From a checkpoint of a small contrastive image-text model.
Model: 8.02M parameters, 40-pixel images, encoder arch convnext, encoder norm layernorm, encoder activation gelu_tanh, encoder patch size [4, 4], encoder layers 16, encoder width 256, text encoder width 192, text encoder layers 8, text encoder norm layernorm, text encoder activation quick_gelu.
Training: muon at rate 0.021, 11900 steps.
Data: trained on photos of plants and fungi (iNaturalist), 45211 training examples, 67.4 epochs.
Rows from block 5 of the image encoder, named by matrix and row number. Rows with one number belong to one neuron. Each number is 128 + 32 x the weight over its row's rms, rounded and kept within 0 to 255. All counts start at 0. Numbers have three digits each. After the name is the row's rms in percent of the matrix's.
# fc1: MLP up (encoder.blocks.5.mlp.fc1.weight, 512x256), inputs 64-127
# fc2: MLP down (encoder.blocks.5.mlp.fc2.weight, 256x512, transposed), outputs 64-127
fc1.96 104:174126115115129142092079067111104135075029155101202161090155098140081085073131122171117198137070133088122129135113196147134127112186100079085151108110174128065152157112140181155121115046136156
fc2.96 100:160120145106115099169121162112128141128078131078146104136127121138188164058140109121130157171161188123054160158103133182176167127171151151163066138106105129142086080133096087094156131090129144
fc1.97 095:160165089023129071150120105081107079153097118160060111069094195086156132111106094127162087114113114142103105073120124181127108108171087024148136098081156154132138126146140115133098118142087120
fc2.97 094:155147194163105140112113089076108139130135135140165142100094178103111079113158128143149133137099156110079117105180154116160145142153090124127112136125085182163113179110097146171123099057143109
fc1.98 092:112150131123147072095171141094165165089142197113142151143104156142108124154180081097153199200089186117131131166142157144169137125136071082069168107141134107104178119148185076104094148090086140
fc2.98 092:117181092116087130134139205125134169171211163137170132145082147165121158123111160166105073109115153148147168112101157125145164093147103094138079187177165066106076128092154162184121069163067154
fc1.99 105:162179121138060141089122114137122117178100084141156115169092158139102117176120142165136122077040152112119046104153104201142127160151191085157149119138117091151190138149157140099087160150169135
fc2.99 105:103125134187127111180111105124144187116108106094102205112184046121049198130154120154123097143100126074145101127145172068052133224146172150164171133090141108144088086163139135160135094105132123
fc1.100 102:122094175123080101084145154149106068158103086126178151144126071145155079150156062112129089133154112099106145125152105068172080117127129101105183149114187162110125083154131139124108120139107114
fc2.100 103:051106131155096151132144105096110094108161142092209106136131137124129152152141170097171144082077110143125141167108144089143115097113148110099101098165131151099107093116121153117149113089143152
fc1.101 097:117077094118129137139086141116156107134066181117150119135116198073073130104092137131162108088168104124147154169120167094146146150121073141146166131093093099093128161133169165176100158129092130
fc2.101 096:138097024153137183125101152167105129141147145102141153069104138108124168118134139142158181093110121144072131103088098167158121114095121126182160117053106098189158089114127108106146113101153153
fc1.102 099:122121141156139108143119093191152112130118162150085062105075113118149089164133146130142051123127086095123210079122162084125091166112171122065180153142186125085113095138076118192127066135129111
fc2.102 090:139086089105105122100168093163143124117132104144117083101136111122163181125149114117120133165109113194120069142153133135132200159155170127140076108131151145162141110065186145143089105176147145
fc1.103 100:117160119116129131163156054123108090105147155093146110127132127127146085099119125078130168104127139150155115146198109107135117092147105139101150150125126125127150113127139118086138106131126096
fc2.103 098:134145099153077114100102134101161086118223134130155145151110128106148116074081151138144091133117164129100124139137151122125180105128137177122127160129021100088125133159110102137131109140193028
fc1.104 101:174103111139085124122108167147092166174120145134144140044117045129187131139125139157140087082143155098098116102087142140109094144155100117153110108167066128158151111102156111094066149114211180
fc2.104 105:104080096175116143164179079160143178108119169109130116169161059119089106114123129096095101083061089189094165145148121136153133096053084150138117131108146126198102129099149190155181161142172184
fc1.105 099:102152138132115101135113148107112165079145115068154197140168153151118184068114154164169160129204099133109188149104118096162148110082049154170107126082099095132102100145088096172161128121086132
fc2.105 102:149153108113160130134153126134182151135161107106146157168050178142148126096084127106127126099082115080088185106113126190147098149130136131130132180116117172141119136151116120137107141145161127
fc1.106 111:123141150122113121118108110146108073148132161131094120119152102177111139152133088123155096183092140122167115130196104067146119108125143204075049124146065137109154143170099121113140114121142108
fc2.106 106:085103131161089134100158149094153135128167152088145140062131132125113154108136143149100151097090111139130114085182145174132146198112115127125155047073159166138091188065197181118166111123140112
fc1.107 097:042152108096106147076125143135109119105107126100148086132142096111138140131073080160000150084123100096155097100125186106195173158092141132195099072176138115085186141099123118113115096159064166
fc2.107 092:177040157138099166192094117140152101112097120090114079165156133071135111117150091175096124145181112151147176167079118165142124170166076148158111171100107131103122146179094154133124076099170124
fc1.108 093:166113102123166116147112142121176144127146126163061141140135136078192071125083099137097151078095141176178160108087147154130146157176110098147126141159106127092120106115109108134137079133120093
fc2.108 094:082129178138146155167083167123142097137107177118093073192143112094146053139122107106116167202145105106115095167127124097133160115161109140160167114150156102176161182176171115155113165155092117
fc1.109 101:103098119142119083154089167137095118085149121128101159144172109125080104162105106133097185135095105090171135136112109158137143160125147121121131110148139120131187136114027107086123135091126195
fc2.109 097:160109091052121062081104127118090095168150127094118121117090141170165096149144097136072093128111147150066182143138104158156152179098127154082088061092145062110142147122126138124146125120070137
fc1.110 095:149147131157157101194167057183121113101162136086155088108136158056126117165164143111133136090132087098130137132140176102132092153140136126113090095133081075166114085105160132151100124094167162
fc2.110 091:097089113065172123134108135135084113218127074152178112156116128159117109062068098130200096125124074127198115118105148167116167084144091123162118163127121114106060147144166137129074128141113138
fc1.111 106:066179129065128122195105127064148132088112083160120181103110201131136105088169151112119110114127130150132118162133097097101132087100129146125133143113115160137125171102213152115109114106146122
fc2.111 105:169107100160119110121086166143127136126117139074172104118141048153085169183182182119128123100127125130138096070125146124100151188096098127094110086060095096117106179189116125085104173129119168
fc1.112 092:128174134156138144110075124142119172162145125098115105112101092151126111142082130092181129194126119095134053102150152152118169072096141140073122092180150074095081163106117099134143102085183157
fc2.112 093:146143134113128074127126140137103100123122096140130144114127142066161102132112158169132117107089144133135128202127132106108115189124050184204168126180132180105143132092148169144098122169125136
fc1.113 106:158133144107082117061133164148183091141112141194099143148137208116105098108144125166074130125157160131098108141123140213143142152094167141095109106125107136201065158130109102198079109155119097
fc2.113 107:086149130104148102133099151142062127136090091087137161161155134018106102105140131117113134128188173144108140104108119111118127129085063112140106180114166133173137093117169160161136142078172164
fc1.114 098:128080103155114120163096128119175153171159080103171140158111115165108083161163137144117127168134168119123136194138104061148117125162075104080128136187155138133051148117071124125065116186155124
fc2.114 097:167080162088089157147139115143176120137154123080104163130161127163155124207123130090130133179120161205128171058098093137053125064154120146097138110141142151195086113145092075156124123135178104
fc1.116 093:147148126075138135108091138114113077195129176188084147121137121120115123104086166094123056099173097089105114168117101139090139146105151118153204115124130184174090094118150127126065112101136166
fc2.116 095:154149132127113115094142119105124120102129122107120081119107090106117076141106201100136158112164115191104132111160085142143136126111110114099150134136092151136101142108157137060096104095134115
fc1.117 103:130158114152155169083098138131127094098143130123152083118135097105075176125132140067128106161120110165093108160045087152105156116173121108141142070129122130123158052128107110113127183126157156
fc2.117 099:138115140126129103119183207087134122150105083157139138121139160122104166173098192143111125125163117141129108110125111108125147151162133108098188108133085142146130113113196107149130110128072126
fc1.119 099:148090157167086100177121146123070101137114102126182117186088153173125157153079144198131129173149202130122154114085139055113129079118088117058102168072116154104167142159160168097150194136135133
fc2.119 097:108196068142117169106119178126138163135065108106119091090111116047105131132098199127133191145170127146144090183121084109141139149156132117150181125074093097081128058168080137120143079164061144
fc1.120 102:114077113130119107146116153093173196095107132080167100144098114163163152153186121157084096141105162139131201079127120112107150192136112080105158116092111188134192065162172125076198061120079183
fc2.120 105:067175157144152130146105133112148145065076138110147146146188055105124158176163172105086082120128177128090175080136102109142090099147125110130130097137094138147039109156141112047172140154131101
fc1.121 100:136154057168148143158112207097125138116137111149102083136120105146193164108106104103146107084097073136134160124148150143136092115149134086098050088140117110113147091138129138136144070134171151
fc2.121 105:136157159097143146086151095088193173166081181119146154159131145119061160165159114139133114142170109102110141153154133069150111141124089166125111152083130092139143137141149144132096113107122137
fc1.122 097:140134173118166126045099084109172118093136103110106124080068150153138114128129151166174167183109095054146091137104154128186111121109100102082101105082122146106120139172192104132134190132167114
fc2.122 094:098105120144174164106094118183080140124149194077135152133156130096115126145161126104159140135123187146164176145115116089104122070102149113155103101151044124171151162181099126114134114126101130
fc1.123 095:091176062150169143098111178108166141175138087158121173161080107131142181121135148159151114120131108059077083192115132116125196102101136112070122159092148147096078118131095140119185141171136141
fc2.123 091:098123171090091118106186181103156068113138192145128101133107128086160183115183147158147106089125167153110109114103132118128126062147168044062123156156111074097145126068154148112145140143120115
fc1.124 108:092139114092076124142093182142094094135116100173185118153113092160100120124132112136112166148133097151138082116177127078135085113086117097064175124130179159148141084166141132147179110124119089
fc2.124 108:071171150127106155154129109123178090100110152119158098142118146102142123115135164176177162120099092099116053134132135101152178163157139159113185119163174116116103098159102183134139101126162129
fc1.125 100:151148164107129141116175078146098098187127145079097132109153174137158167063155115117120105082113169146121166149147163102099078168131139187121088150158135115123156145066150111111141100080197117
fc2.125 101:083090116123117215099134096101093108111181106162090089138100133094159121173123116152160132162102181103133077182119145121153151160152111132120163221120140054082139128158101066125167079115108075
fc1.126 107:060120150088106150080135056147140133058134147122112095124128138147104157102128090155091040130117093073098148141152105125108170146132109140157140125100150138107163131147062124102131143079127116
fc2.126 099:127119181147095115095174110120130107115140118144197162113142105131102161090103098076127124119140143177172185136159104138144104105142120110138098113184107134138139177070131094150102108122082143
fc1.127 101:135172078113079162151157159078163119159150144132101088146132052131093082073150124178086148095130129121099195200132105146152102113083089130103123097208152174122088135152132099108128101160087139
fc2.127 100:136131111110091098108121114144149146166118109139133145103104062120148202168153140127142098120121127120149095112178153147131099131071108071104174109133001100131174143114190121114062152174139103
fc1.128 102:114138164140143119071165080114127186136149090151139103130106125157191151168142111099144163150112120134119138184114121112148115134169118149139134119130084131160175182129119121122118130143157107
fc2.128 107:134143106168230135115110112101110118148120168074143163083162086141128084094089124129158104118055121172111147119131098110112184127224087132106159153106188122121082114179208161073143132127171112
fc1.129 100:118104097129188083143126161137095158161122119152075206171193188123107141075112137101160163114134158171093087062120074095055057137171145127093133140149139083132144164142134111128076139145137118
fc2.129 104:095144104126152124164170158137127104184173137092106140095151206103121138096091150116136153149157125137110136139142161101108135158099083109111130138098106167153090131086140110119164191102144121
fc1.130 102:127152093097093166062104113176102069075127126101105164166118201157143123145133118103174080088072135100164107118132154092119135149107196127133174108081146106113146095123125137146116157128146154
fc2.130 095:138114158147146092145162171102114125128140133123069135162158195102103198171114117164083186100075133136103174131102157161096164132133153131063142097085101111114083064068145124131129102140118142
fc1.131 106:110155201113151077111032143123077102129175154136101132147148128137103131122137121158131105141022135078168127119101122153118151098117059135120140092100117109083146118132176165170170170168149184
fc2.131 104:159134120166146119134108085161091147135164098091144144134126125171145117124155126130127111146128228076131103132142137157200147131135107115151174119120133113158142052154084128124051134127111142
fc1.132 104:112091113160126052115112108099131167208109083133106133138175190156188160113120099121214123150060131098096105086152124105158094152122178103088092207138077153151151123130110107145152134204126169
fc2.132 098:126146127117118126129136163115086072171111125068080163137176131112132129107143152092135092099139092105162115122155122137147123084120127111150134106137188112088168118172152144097101153085169174
fc1.133 100:081095116084107125114122149131107102135162075191134104114086112134096128111091105064147152081181129115194105113159115172164165095148167125121135135114131144139108119081141157085144097145080127
fc2.133 098:165164156123119110150172178120121085140116111098115135124151145200110116062169148153095158173142106109140130146094107053120134139151103121122132087148168112142084153097172160155129096198129107
fc1.134 092:104138140154168164186108084082178146136190064095163064132090132109138091116177107120112157137112105205112181129099155133096148098126160104170178128163089162155124174102128103146093155193067122
fc2.134 098:077133158137201082125110112156132110128137129120127136146106134128090136149124163177117096185125129096139133152139154128105058130143118123147090153121169096094102154100070162147097123132050203
fc1.135 100:152121121164086188083114133159134104098112103125157117089098097114190090131145130203120167120154165110119084138170196121141168066093165114152117125128123158125129115172145111092092082144091087
fc2.135 097:113071106125095106141104156129152080077075168166133116204206129120122144132074108154129163155150186150131140186119190140118175116092142112156123125105121142159130211148104110184082172091141102
fc1.136 103:110165127143144173168108172124117125080208067124076137107150200078148134129101099117172128111098099125174141085075164120122087137155147139103138114126143178135111120102120174133090140111106063
fc2.136 099:131126124097203151114167050125195157130124171076201149060164123162113165124046129073152109122155111109057106170101139156136175142157100137093121100164129150159121150149158143165142096093145148
fc1.137 098:106078123092124171134085207088195138097086124139141166120175147156221124101116163113145194184182208115107084164170120159016118158138143156126101138107129167138125115129125157171166157095157122
fc2.137 101:085152106133096157168121132106124115135179126086156117054126144101115031101129158095176067074070162122169083132139097119146168187097128132120160073075171114137153107119100109076193095175184143
fc1.138 098:140140110151161097119137121119101134105147115150197083159101110157157089206077134042145133161105152157129091105211132144065159164132106155162152161092223151149106137154106127106153119121114138
fc2.138 101:101111069107161144129154124124108181128049191157091150140212120104085107074157146115131091128120179120140120151125194123162094116139120083183104228134118136098166156114139112118161201151145129
fc1.139 100:137123144117104126124117107131047156135093117158035174050141161083193096179094154140151103091163099123167085180081115111126174127159142095163144131100124078130131102109077060151100147074114168
fc2.139 100:130127131124123127119152094153112172120152166154115184119114110158130087088128132133111068114159181117122113118117114073183088119123136151059147123135166125110121116067131145114110073134124105
fc1.140 099:130095131138172149177128084135145102171169123152139072176165117043094110170111160095179098143145126135091139108082128143225201158153091150081124107112163100151094176153112152117142181185116098
fc2.140 101:092239107205108139110114102138115147162116086093146143130149122119163105127113111115107141153139153158194069124191089118151164171156188185121153134126124164073122113088153078149160122232130122
fc1.141 102:105151134087092144160105121147192126159156133117116095132125167126111109105095117128096122160103087131129124089112121095193102115078157093152135150129103124106068118098106124148143128089134105
fc2.141 093:136180142106127121137109093090132148128137166138071075132078093136122125146125152197162089115106082129122126193130151122073141092149127159147126096120088118105142077152175172129140110154102139
fc1.142 101:084170160191105140150141118119168115135118087122172193110157067065128126109123159170115124104162138140175093160075082163036110088176145137123165091142159136085101142102188129090093134147148131
fc2.142 105:121066143212140106093086083154124146137153110164033159129114089154161124142148086125109156106104110091159161165207189081155147187162089109151107132151102078180167149131111172107151132125162166
fc1.143 106:114109141142162162114126172079087172139137147151162135140109105113148078099090090134141156132148132108097107175139132132135140229069059062167090119139104115118126155130170121130134129109116213
fc2.143 103:113186087140109077117130065115133038126140119112079094114144108088185122126162139134094131095135116120171176163132109107120113084140121153142197126178097132112099110136103156165083081130151112
fc1.144 096:160122128166123086119145151132063149074086201065125126156152161195133139154182121143096156094135127131110180150159098205143105174102080159190187132099161095081069099181180130172116127093112138
fc2.144 105:148122133129078190099162150140121151140202133124124157151160181136147150159124174105127153151066118092115135164123097099149072125150117134077173170158094115146084108122110124065200147144109125
fc1.145 093:114119150156117150142081086096133109092126197117150140153150127120106192096105132088057099103127072157123162122121136194148177137188125121105142149107138123134178158145121137201077106114115054
fc2.145 092:064157130113135162102115091151165169131118133056122166141120145112188172109156084140152147129101116205108089146134180082144141134109161163146208135104108117125158163034193194129167045177127109
fc1.146 101:134157087122076133129129118170129150119168109091161163079138113149172048142145118138129118151081149152133090140124133107037118133174067104111069095134074090126080121125105111125127149111076177
fc2.146 110:077127076145170120137193079212134128062139076179115104170145148194145146160093128106123116108076121155136149114170110094132132154138119065119128128124116120140108130141139160112129125134122113
fc1.147 099:146127142143135166111099121122124140107145116081180119161076082129174128178123140160114084148177136159164136126093168096162120148113147119148108068090148082095155092157127132178069097163114061
fc2.147 101:115123139122164133119117150119164092177142081131169165169063092110095124142072053163061114116125153124123144140154145168098135158108149080147143101137133150142133119177121099192145174127049117
fc1.148 094:140161176202095178057113103081117091126170177105131110148111105140178125129072115147176093122125089177137130188155059184135094098165108160113139143136143115099146159096170130105107134093089121
fc2.148 099:111108111087134160149095123161111110110094137156105170103208135087105166124190121091080124066141182136106095137137116160136094125141135082151158098157123109172122157085121163128055152146127122
fc1.149 096:108116096099217095149111169103079139091140124130143139170108140085191136162110155159110095097110113189088130106069165116134126117116120079122201172140158136163162121121114118147074132170159148
fc2.149 099:168178137092164164134108161099117094088110121143130152099050103081088135104153132149108146142099135149152100067162168132125160214154057165082099159160117067114075069064144131159089099162102104
fc1.150 108:164124095141176077167053146109123143174139123152197100126134118095095110149109118142151099123147138159111104139122144079129143160132105109137109129180117100161164121122119139046113080118104145
fc2.150 109:160146155086166103155062159152102128085131132237140129149088139109105122103141208144106151124117161144161144103152133108121145154107102137115130145135093142128132121064131094117116109119105151
fc1.151 101:120082136082141141052126101121137150094180179138103131135107105182127137156092106183130107163143135058142101120150140106055156121164142084138137096162122135123116094113152072082119137100119059
fc2.151 099:095126137170126090137117134106149169139127125083047071181112128120082076149138102099107152135167112142099111118168113120087142158173126153160155164117123166205189131090119119109158129159139133
fc1.152 099:128106081133134133129103133114173135185107105142143084108130144125142124106142138169173117101051160131151035117125193102108094158107105078176137115164140160117156105151142101102123121107095129
fc2.152 094:147080157103061148175128132175137144173100102099124120148113077102112176138138065105176111037099109069167152125145130107146175049122148143103146109103140115164108112145121122161155118149109124
fc1.153 116:178134140189099110106160132115153124134108141160173194065205141179146143143155140083096171081107193103143066092186102206147127145089115090049109140172145113112114121159136130119137101112114072
fc2.153 109:148206121125117158170133175116088148148119158111120157125117199140141162124130098137124191140130109126154125095132152158138142108070119149110100095089155091109169137142090098129161134098182096
fc1.154 101:136166126063125102082080107113154115071077131091116154182164133094075130108158106201089154115150099166114121150096104080129131145114097165103102103114207141088171139149141083079086162138111114
fc2.154 104:109092112135152085130144150169081086163125147141170116128175073100026142149077163099151211140119119102127074120097137096134136133123153096094096163114076122156113180103082168112127154115127131
fc1.155 105:155121079094179177140168135124174133179128143138122059087097176116124069161117148113137143179152084063150145115151140118103178181165178082140088148171082070095114132123146163111190136126105091
fc2.155 103:176141144139167170180093142034103107160118180199161140169107112129088171101143114172123155123083089101113130164154066106136166193114126145124155073145112137102069123097098126115133149122187072
fc1.156 092:154106073133130075099072137114095130127131191176159144104132091058060144129081123101090158093138134118116083104171125201099107150181155140071159089147103152210171138139117190162127134134186101
fc2.156 101:108184107168112128129139096105136111147125117108171116102160111124147104041124154144104104165132124190212098094134166122205161097126066144174135141140124149105119140107142147127079106147065151
fc1.157 104:111164096129094147111139089139145112130173113090192111143134089110163179167096109136150112184150138135143143195132211102132152093131097108098145109075132165159058135105153206131099100124143139
fc2.157 111:103119110200048122137114147175129131144120098117092139093048133069144126169138118138122119204097135142213103130103116146158104070153089183114102156117066098202161108140122115132115128148190057
fc1.158 105:145127132181072113067145167113067181121155069144157171139143077146181188205117165167174067134100119105097127110186141161147133064160142123159146110083100100103128119134164133117143110136171137
fc2.158 098:135161099141138212157110126051140173089132188135155152087140158135160088100153115134159154117148115102169105135151135116124166199151100168144120093129090088189194126162146126102096091153135100
fc1.159 101:055201166046134110093120131127228136072212134113106135165177149125106120124178143130156135099160100164131100084139142108117086112134124127145105098069163115158121101092126143162116133153146079
fc2.159 097:153085141174184086159109143126171176129183176106112087104133112073076142067083151098146108091130132105144100100122139107111100139178186109129173130141109199124093122173141151083110117129177106
fc1.160 113:056079175180095188120097090092132079126061123117109161104121125145168114164172142139137156127136103080111050160149105125126155061164173157136124153141140122118103141153141103082102124135068098
fc2.160 108:110141146104079110133147169114143088087138107109101122187143151077156133172133177168160138119148124149144129130109112064129070133118095110175095139136150131119091108128121097109158136107141134
fc1.161 106:090080103098132096140094066140066133129082113152136140148115207091124148104114177109085123118166162104132134116135103139101128062141103126152157122148122155182114155137098118164129167114166160
fc2.161 110:074172148117146122144133105105077078080154166131183144149109066157095078140142105155148141099100133079182162112084123098121130147143183124111181125140140138139120149127152150157114169196144111
fc1.162 096:132107166084148106153093113170103143086140140110080112127110115161087134109076156129092159139110209091137134150046164110138111165130174121103116123116097132128181141175093082031183105129098112
fc2.162 104:102100167133124120115189204159156142068089156156203150115123125077125140146137126129127139133117112137107066158138127162127145122122099134106063075055157154080094145059174178135099081131124128
fc1.163 105:144103169118148159089097125084102191064097162072169142126119196160154128090161144109135137048085127113105161133120128152156128105185071115171114103141113149141114102152145155111187116132144089
fc2.163 105:103169136150061156168153090155136093076132120147146178104153157156191151137188067114165098171111105123114144140133142101148109146144167154154147106186136082155156131202115131159179113130150125
fc1.164 092:120147103195146181190107128151114041176151149123082160173096089159139086165141156112158177075177046171132173132184149134126119138162118156104172108133157144093154089123094056167083099152141122
fc2.164 089:114054134160103158070149129185110115115145105126128117099099080102111143159226112061089110093097086113121172180120165176202151165184119131154127106133158119157143132110068095094153087144121182
fc1.165 103:158120125144148158086130122106151131114126138100122132110111150111157148148220090152162168174086153198156113102083130089083129102101133125148087103109178162141152111102126113137113132097135144
fc2.165 107:061133150170216101121151145145076176193086083141169147095069160092087095114131191135112123122142060156107116091150142178154093094162128178144161151142148114150152119138163158111126144116141090
fc1.166 109:110132082099128129129102081145134115152137135140168174107163139119173134180123091134153149115174107103141148166146157096091129173163140092107120233127084130156187164085144089109120184152159136
fc2.166 101:125174140059160127085144162133130088163069165109151130158164074139088181107178186152121136149192148104150121095101099097130100116114118183147135180136172041150060126107112113115126153140124155
fc1.167 093:128200126121151169146109152157100112151091157154167103110122125117064076173154120127119103117145108091096126120147101159113202124194170148137155108101095119144036186041121134081097139120136162
fc2.167 091:113155115101169150120151155102103149134157119136081169124163220141111106124074136082124089154131123107124054126092186067089163147121138098104136122171135084107074122113113099128129137101074123
fc1.168 101:139143139132132106131157165090154086163145148156174169097165098114166112153181144131152167115105144088139164106114102109118128163072110180113086182119224173156098166113188125181147108110133114
fc2.168 098:137157147130101188149176125076095111117118149139165100155149167078174130169155097140089120101159167057131124092155158157108068099100134161118117125118100206150132124132155093149084188053160124
fc1.169 101:137163184161126107198088138078152147145112128085121130122136153150126125139119072167103138235096111116118110107156119102132132167100125097117146069088157098088092142165192173088105159162087161
fc2.169 099:227135098154084124162156134138105138115164171125103076138097114158149122101158162098160144059110127083150059122105121128102134087117146112106142110096125171147164183154061127201108051092098145
fc1.170 109:186161103144090140123121096159124132159117140113139057173171075182106121127054107104146068167129146161099089137156151152087120083159140185110139139176116110048153157142078156060147112176161105
fc2.170 111:098114198115135123131139099122174152125087141155108153077124123094111176117186144132148141154153056225112205113087130086084158138052099109145110130111117137147110165129158123135121077127107113
fc1.171 104:084109162119074142167109104105104111118115128117115121103153069174144076081082103104098114122105106096136097143128130088120114099116145117043173098133174132149115182165042165117147125087156126
fc2.171 103:119137161149186118081110125092141137098106150164104117168113131134105172119143160167178138115130133141067156136169082149188130125119103182127057087116160187113105148137163122138122126148173090
fc1.172 097:097060120109134106134124095107125106166110139118185129108111155092136173139144130110129112124090143148145116125178173143110161113144125091143102166165135146059147120177178102155145187120168130
fc2.172 104:118122047185073100167134096094152108075147137142149178123124139097158136119122150163116145103162079099137101138125153103160120171116161153125092170101104094092134156089102152097136132132103090
fc1.173 100:159133147095182179117092023154115097103191098100133161120105131157125178095096115154110149090134196200070128140132157118099177095132079141116103105126135173139123167127120116144128119116103119
fc2.173 097:085086162143147110148142111150138149118128144116098108089087125121133077145123113154103138137112143117134076179135133136112106045125097132081141116127153114078216100123111151125175132109110181
fc1.174 103:107200142187150161160168098150144127090126098114117109127169080136192142141148110124096110087143109142142136114116120184120088123140131144136088093113148115149143115119188129112109097103153139
fc2.174 094:154107121129178106109143147175092109082205113135118139112175119102141167166153172125177117158146221165100135103168037174110123034101124108137111147161074112151086224202141092117138128078148147
fc1.175 100:084159122139131133095186146134121140127190186116106116162094113078042180154091099147163183154065149143104115124081157167107178135134125125135079205174060151089140070137127096058100100137102118
fc2.175 102:101090148083076107146114129040143124131093155175075169169135168135110152102097092168101150106118120135162068162183158146136179121062117140134100111142156141106112066165089138116131174084167117
fc1.176 103:147152079138172143195079092085089192073064113069093113114115128166157125138132182132185131114134162109162103127133177172153139190150105165102060197137124130113150130103151164094138123138108107
fc2.176 108:068130104097136137128149114091115117134095130114149157162171177061111172133166136099057118107175150138122147157079190136055110167117120128073173153092113127089098156183081109110152131147102176
fc1.177 099:134090139142131079138168119145116114175139138130144137160145088161164142150136124124123100103148130119152067129072121133201120111058095102101126143136143091125103142133136125126171140200107142
fc2.177 099:135119124144145110144074092066094140095132109113089085050137120062122100167105119089178134124091077115138152104125119149175066112166107121109124170189124166071101093140137200177057082141164143
fc1.178 106:109157100140092075115058127141149090085121120138133114122120128085136130088145103122061099172149168161150133109143099147049097131178228094079156116147140148197183144118172095171087112111097158
fc2.178 104:149101172113134112149108126125127148143079095051181110126171141086117144100172194098105160096157140085114155147159199107145188127083116104076164089166141161111104104048113125146173162130201102
fc1.179 099:085124181090126094137108154171083116085184150156097145166146132126148111139103138136046133151112121124150173132121081146096084089118182132201122165126132106142130188063088111097156128126150132
fc2.179 104:127115081126163129130158172167127092139165099176093164108131133137080162133191126119135172127194099140172049129117143124142138102175133108100085116114138162128133070120146176123093122165078162
fc1.180 100:133136162157132149130122133127111148220133087115126095115125158122140087131124143089110164101135082115162143119063143105140088091184172111104104124162191130133101134144122116064127049089115124
fc2.180 091:120120142113133131123180185162095128164184142078163167209110134135154166124140126137156088132084063144071111179106103117109213087128151104130119082073120111173186094142158109127119131125121141
fc1.181 104:153186145126114187123072183093134188117110162126077134154141039107153201153200099118125074141140151167133107098099223088149137117119106167116123083079127116115133125147119105112106134062112126
fc2.181 106:173105144111028129074165118116145122137100114160142151171146114113080104143096166092149108103146142144099176120138126142114108128174070128074132089164135125103139173141106152157129121144124136
fc1.182 105:106096144124203082111080155094176096112255166120160151126160088101108116102135099184119153100108128098111130126124108171167144137106127125051130115154117107140126155132118155170102161113182071
fc2.182 101:176154097171138150107141117067134109088175113128176169177180133245130175072112124120088123102143161133197143105144132139175168127076138103161126079164139177138194131116107167142181129092149153
fc1.183 100:116102183085182192170135069064143122150103135105113167120117124069169212158129108123118146152097126155143088138188058145116087075134107096169118080155109116124152144099179160182140057168161143
fc2.183 107:101082163120139205104144071123114148143058139130137141147127098120142156182137169129063159148109132127136107153145127092115173165125089169135121106105103076125132169129166100123110096097121186
fc1.184 096:163145167149104074125177126153130134087181172149127119170078097146081113115135136167150139152147122121161110160099094118157147134132150163129139139140114135113148113050129089102134121126103155
fc2.184 099:155131077163099105140178105090143159054136112093150176096092113116095092166092171152167091143134135161138105117036153125106099135151157161106109123224068088123085182039130182110156102087167152
fc1.185 092:105104126136162139098109208180135077099064097133131128227208112081142136125194097132130105080175130054101093098138194142065103148155147116122113147125170121146100098087119064112135169118155120
fc2.185 091:179136102165097145084079105156148095166125112078071037052118111130112112108109094141104086128070155146049133103134155168076078158134119146077150151122107117109160109129155073123127160154171172
fc1.186 100:106143085148085105154116106141090159073144162137122225136098140123176116137157153123097184131091073078133091196110130103134126208098128163102134094105125101134100097118135061120104157104132162
fc2.186 097:124123144104043109118105121167122142088185097111135077151113115127135145144160135165119113121174133155067155135101166170152110165124170081147076108126078141183114149136163115150102168094155134
fc1.187 095:100168149118152149160094123047142126112232172144085118158105159158167115088165127160144116138125140146105150165187178121096127094143117129177095139140153129116139090140109062088043073113095124
fc2.187 094:077122064190119137104119163082093135148126138155171111081175163123174122156144108136088147120082109101102166098187131195132173138116043171116122101149118124123080135162095130119139096153087165
fc1.188 101:104112052079168135058110119143151203168121076084180134131113107129136147200146130056109110122117169188128106150153155126086116101132152120157123092092124046072154131096123109136136183154119110
fc2.188 108:194133097090122134115176128164138177160087170143073073174193088153116126125203113050105075147153106143107149142125093125192081179119107143085131049112102167140123145135118152132151141125076123
fc1.189 104:098092068125170124164104158114165133168111101168098107145119146091134144143198081074123210113163118134139102176152133120129149151118114081130143172122119146131126038082142106189118139157222150
fc2.189 098:119123139109048161168121129162148115108141177103166117124093187107089108124170191131109149089117158150102072127133091153127136134080114178109123147168170105142145104179137123161171083163114112
fc1.190 101:134116063183124109082137136130081090172168133109180131184109163130113071134106103077168124160174146139102137149123107111119118132160137177141158148113093108120092064119059176088145096107113112
fc2.190 103:140167166126117169108104166154147157144105155158139131121124178222097135147105184165158199065144143117099156083122154072162182155136116106140170055140071178182153086183154193131088107081139178
fc1.191 099:088142117154095188113141090167053185140105076118114153141155087081133151088157079090120118115169130140131064204127162163104134103114108127146100127099093134112134121142168152102141116129160086
fc2.191 100:143090129147124136140137103106116159143087134105135083163083160163114072124185164154143183186114118144055151169135133163065160168138100103126103143182141147092094106100126123098150114135137166
fc1.192 105:132136129092122113085112126161101096101161112083174173145064115124153115125126089131195167103093123112094185095096127134164166150130137098122115159120104063124143140084134117147133091214151127
fc2.192 110:128186103151142108110138170186137169169091098160180141142092154202136144173134114154116100121154160155118094080150091131111140148169071184100184143162102143119152114116110172095144200189126141
fc1.193 101:177141138172181181132123139108122124106099102159167114134088131168124167117156181164153079043161135149085153077111151143149111090176162116084158120111139111072193096174103093128099104140075129
fc2.193 092:101144111089100108179100098161140110154156091109093157131136115133071198179112101092132100134149147175121115075104138135163192177149105101095134094098152091135118096150168106136109087115149082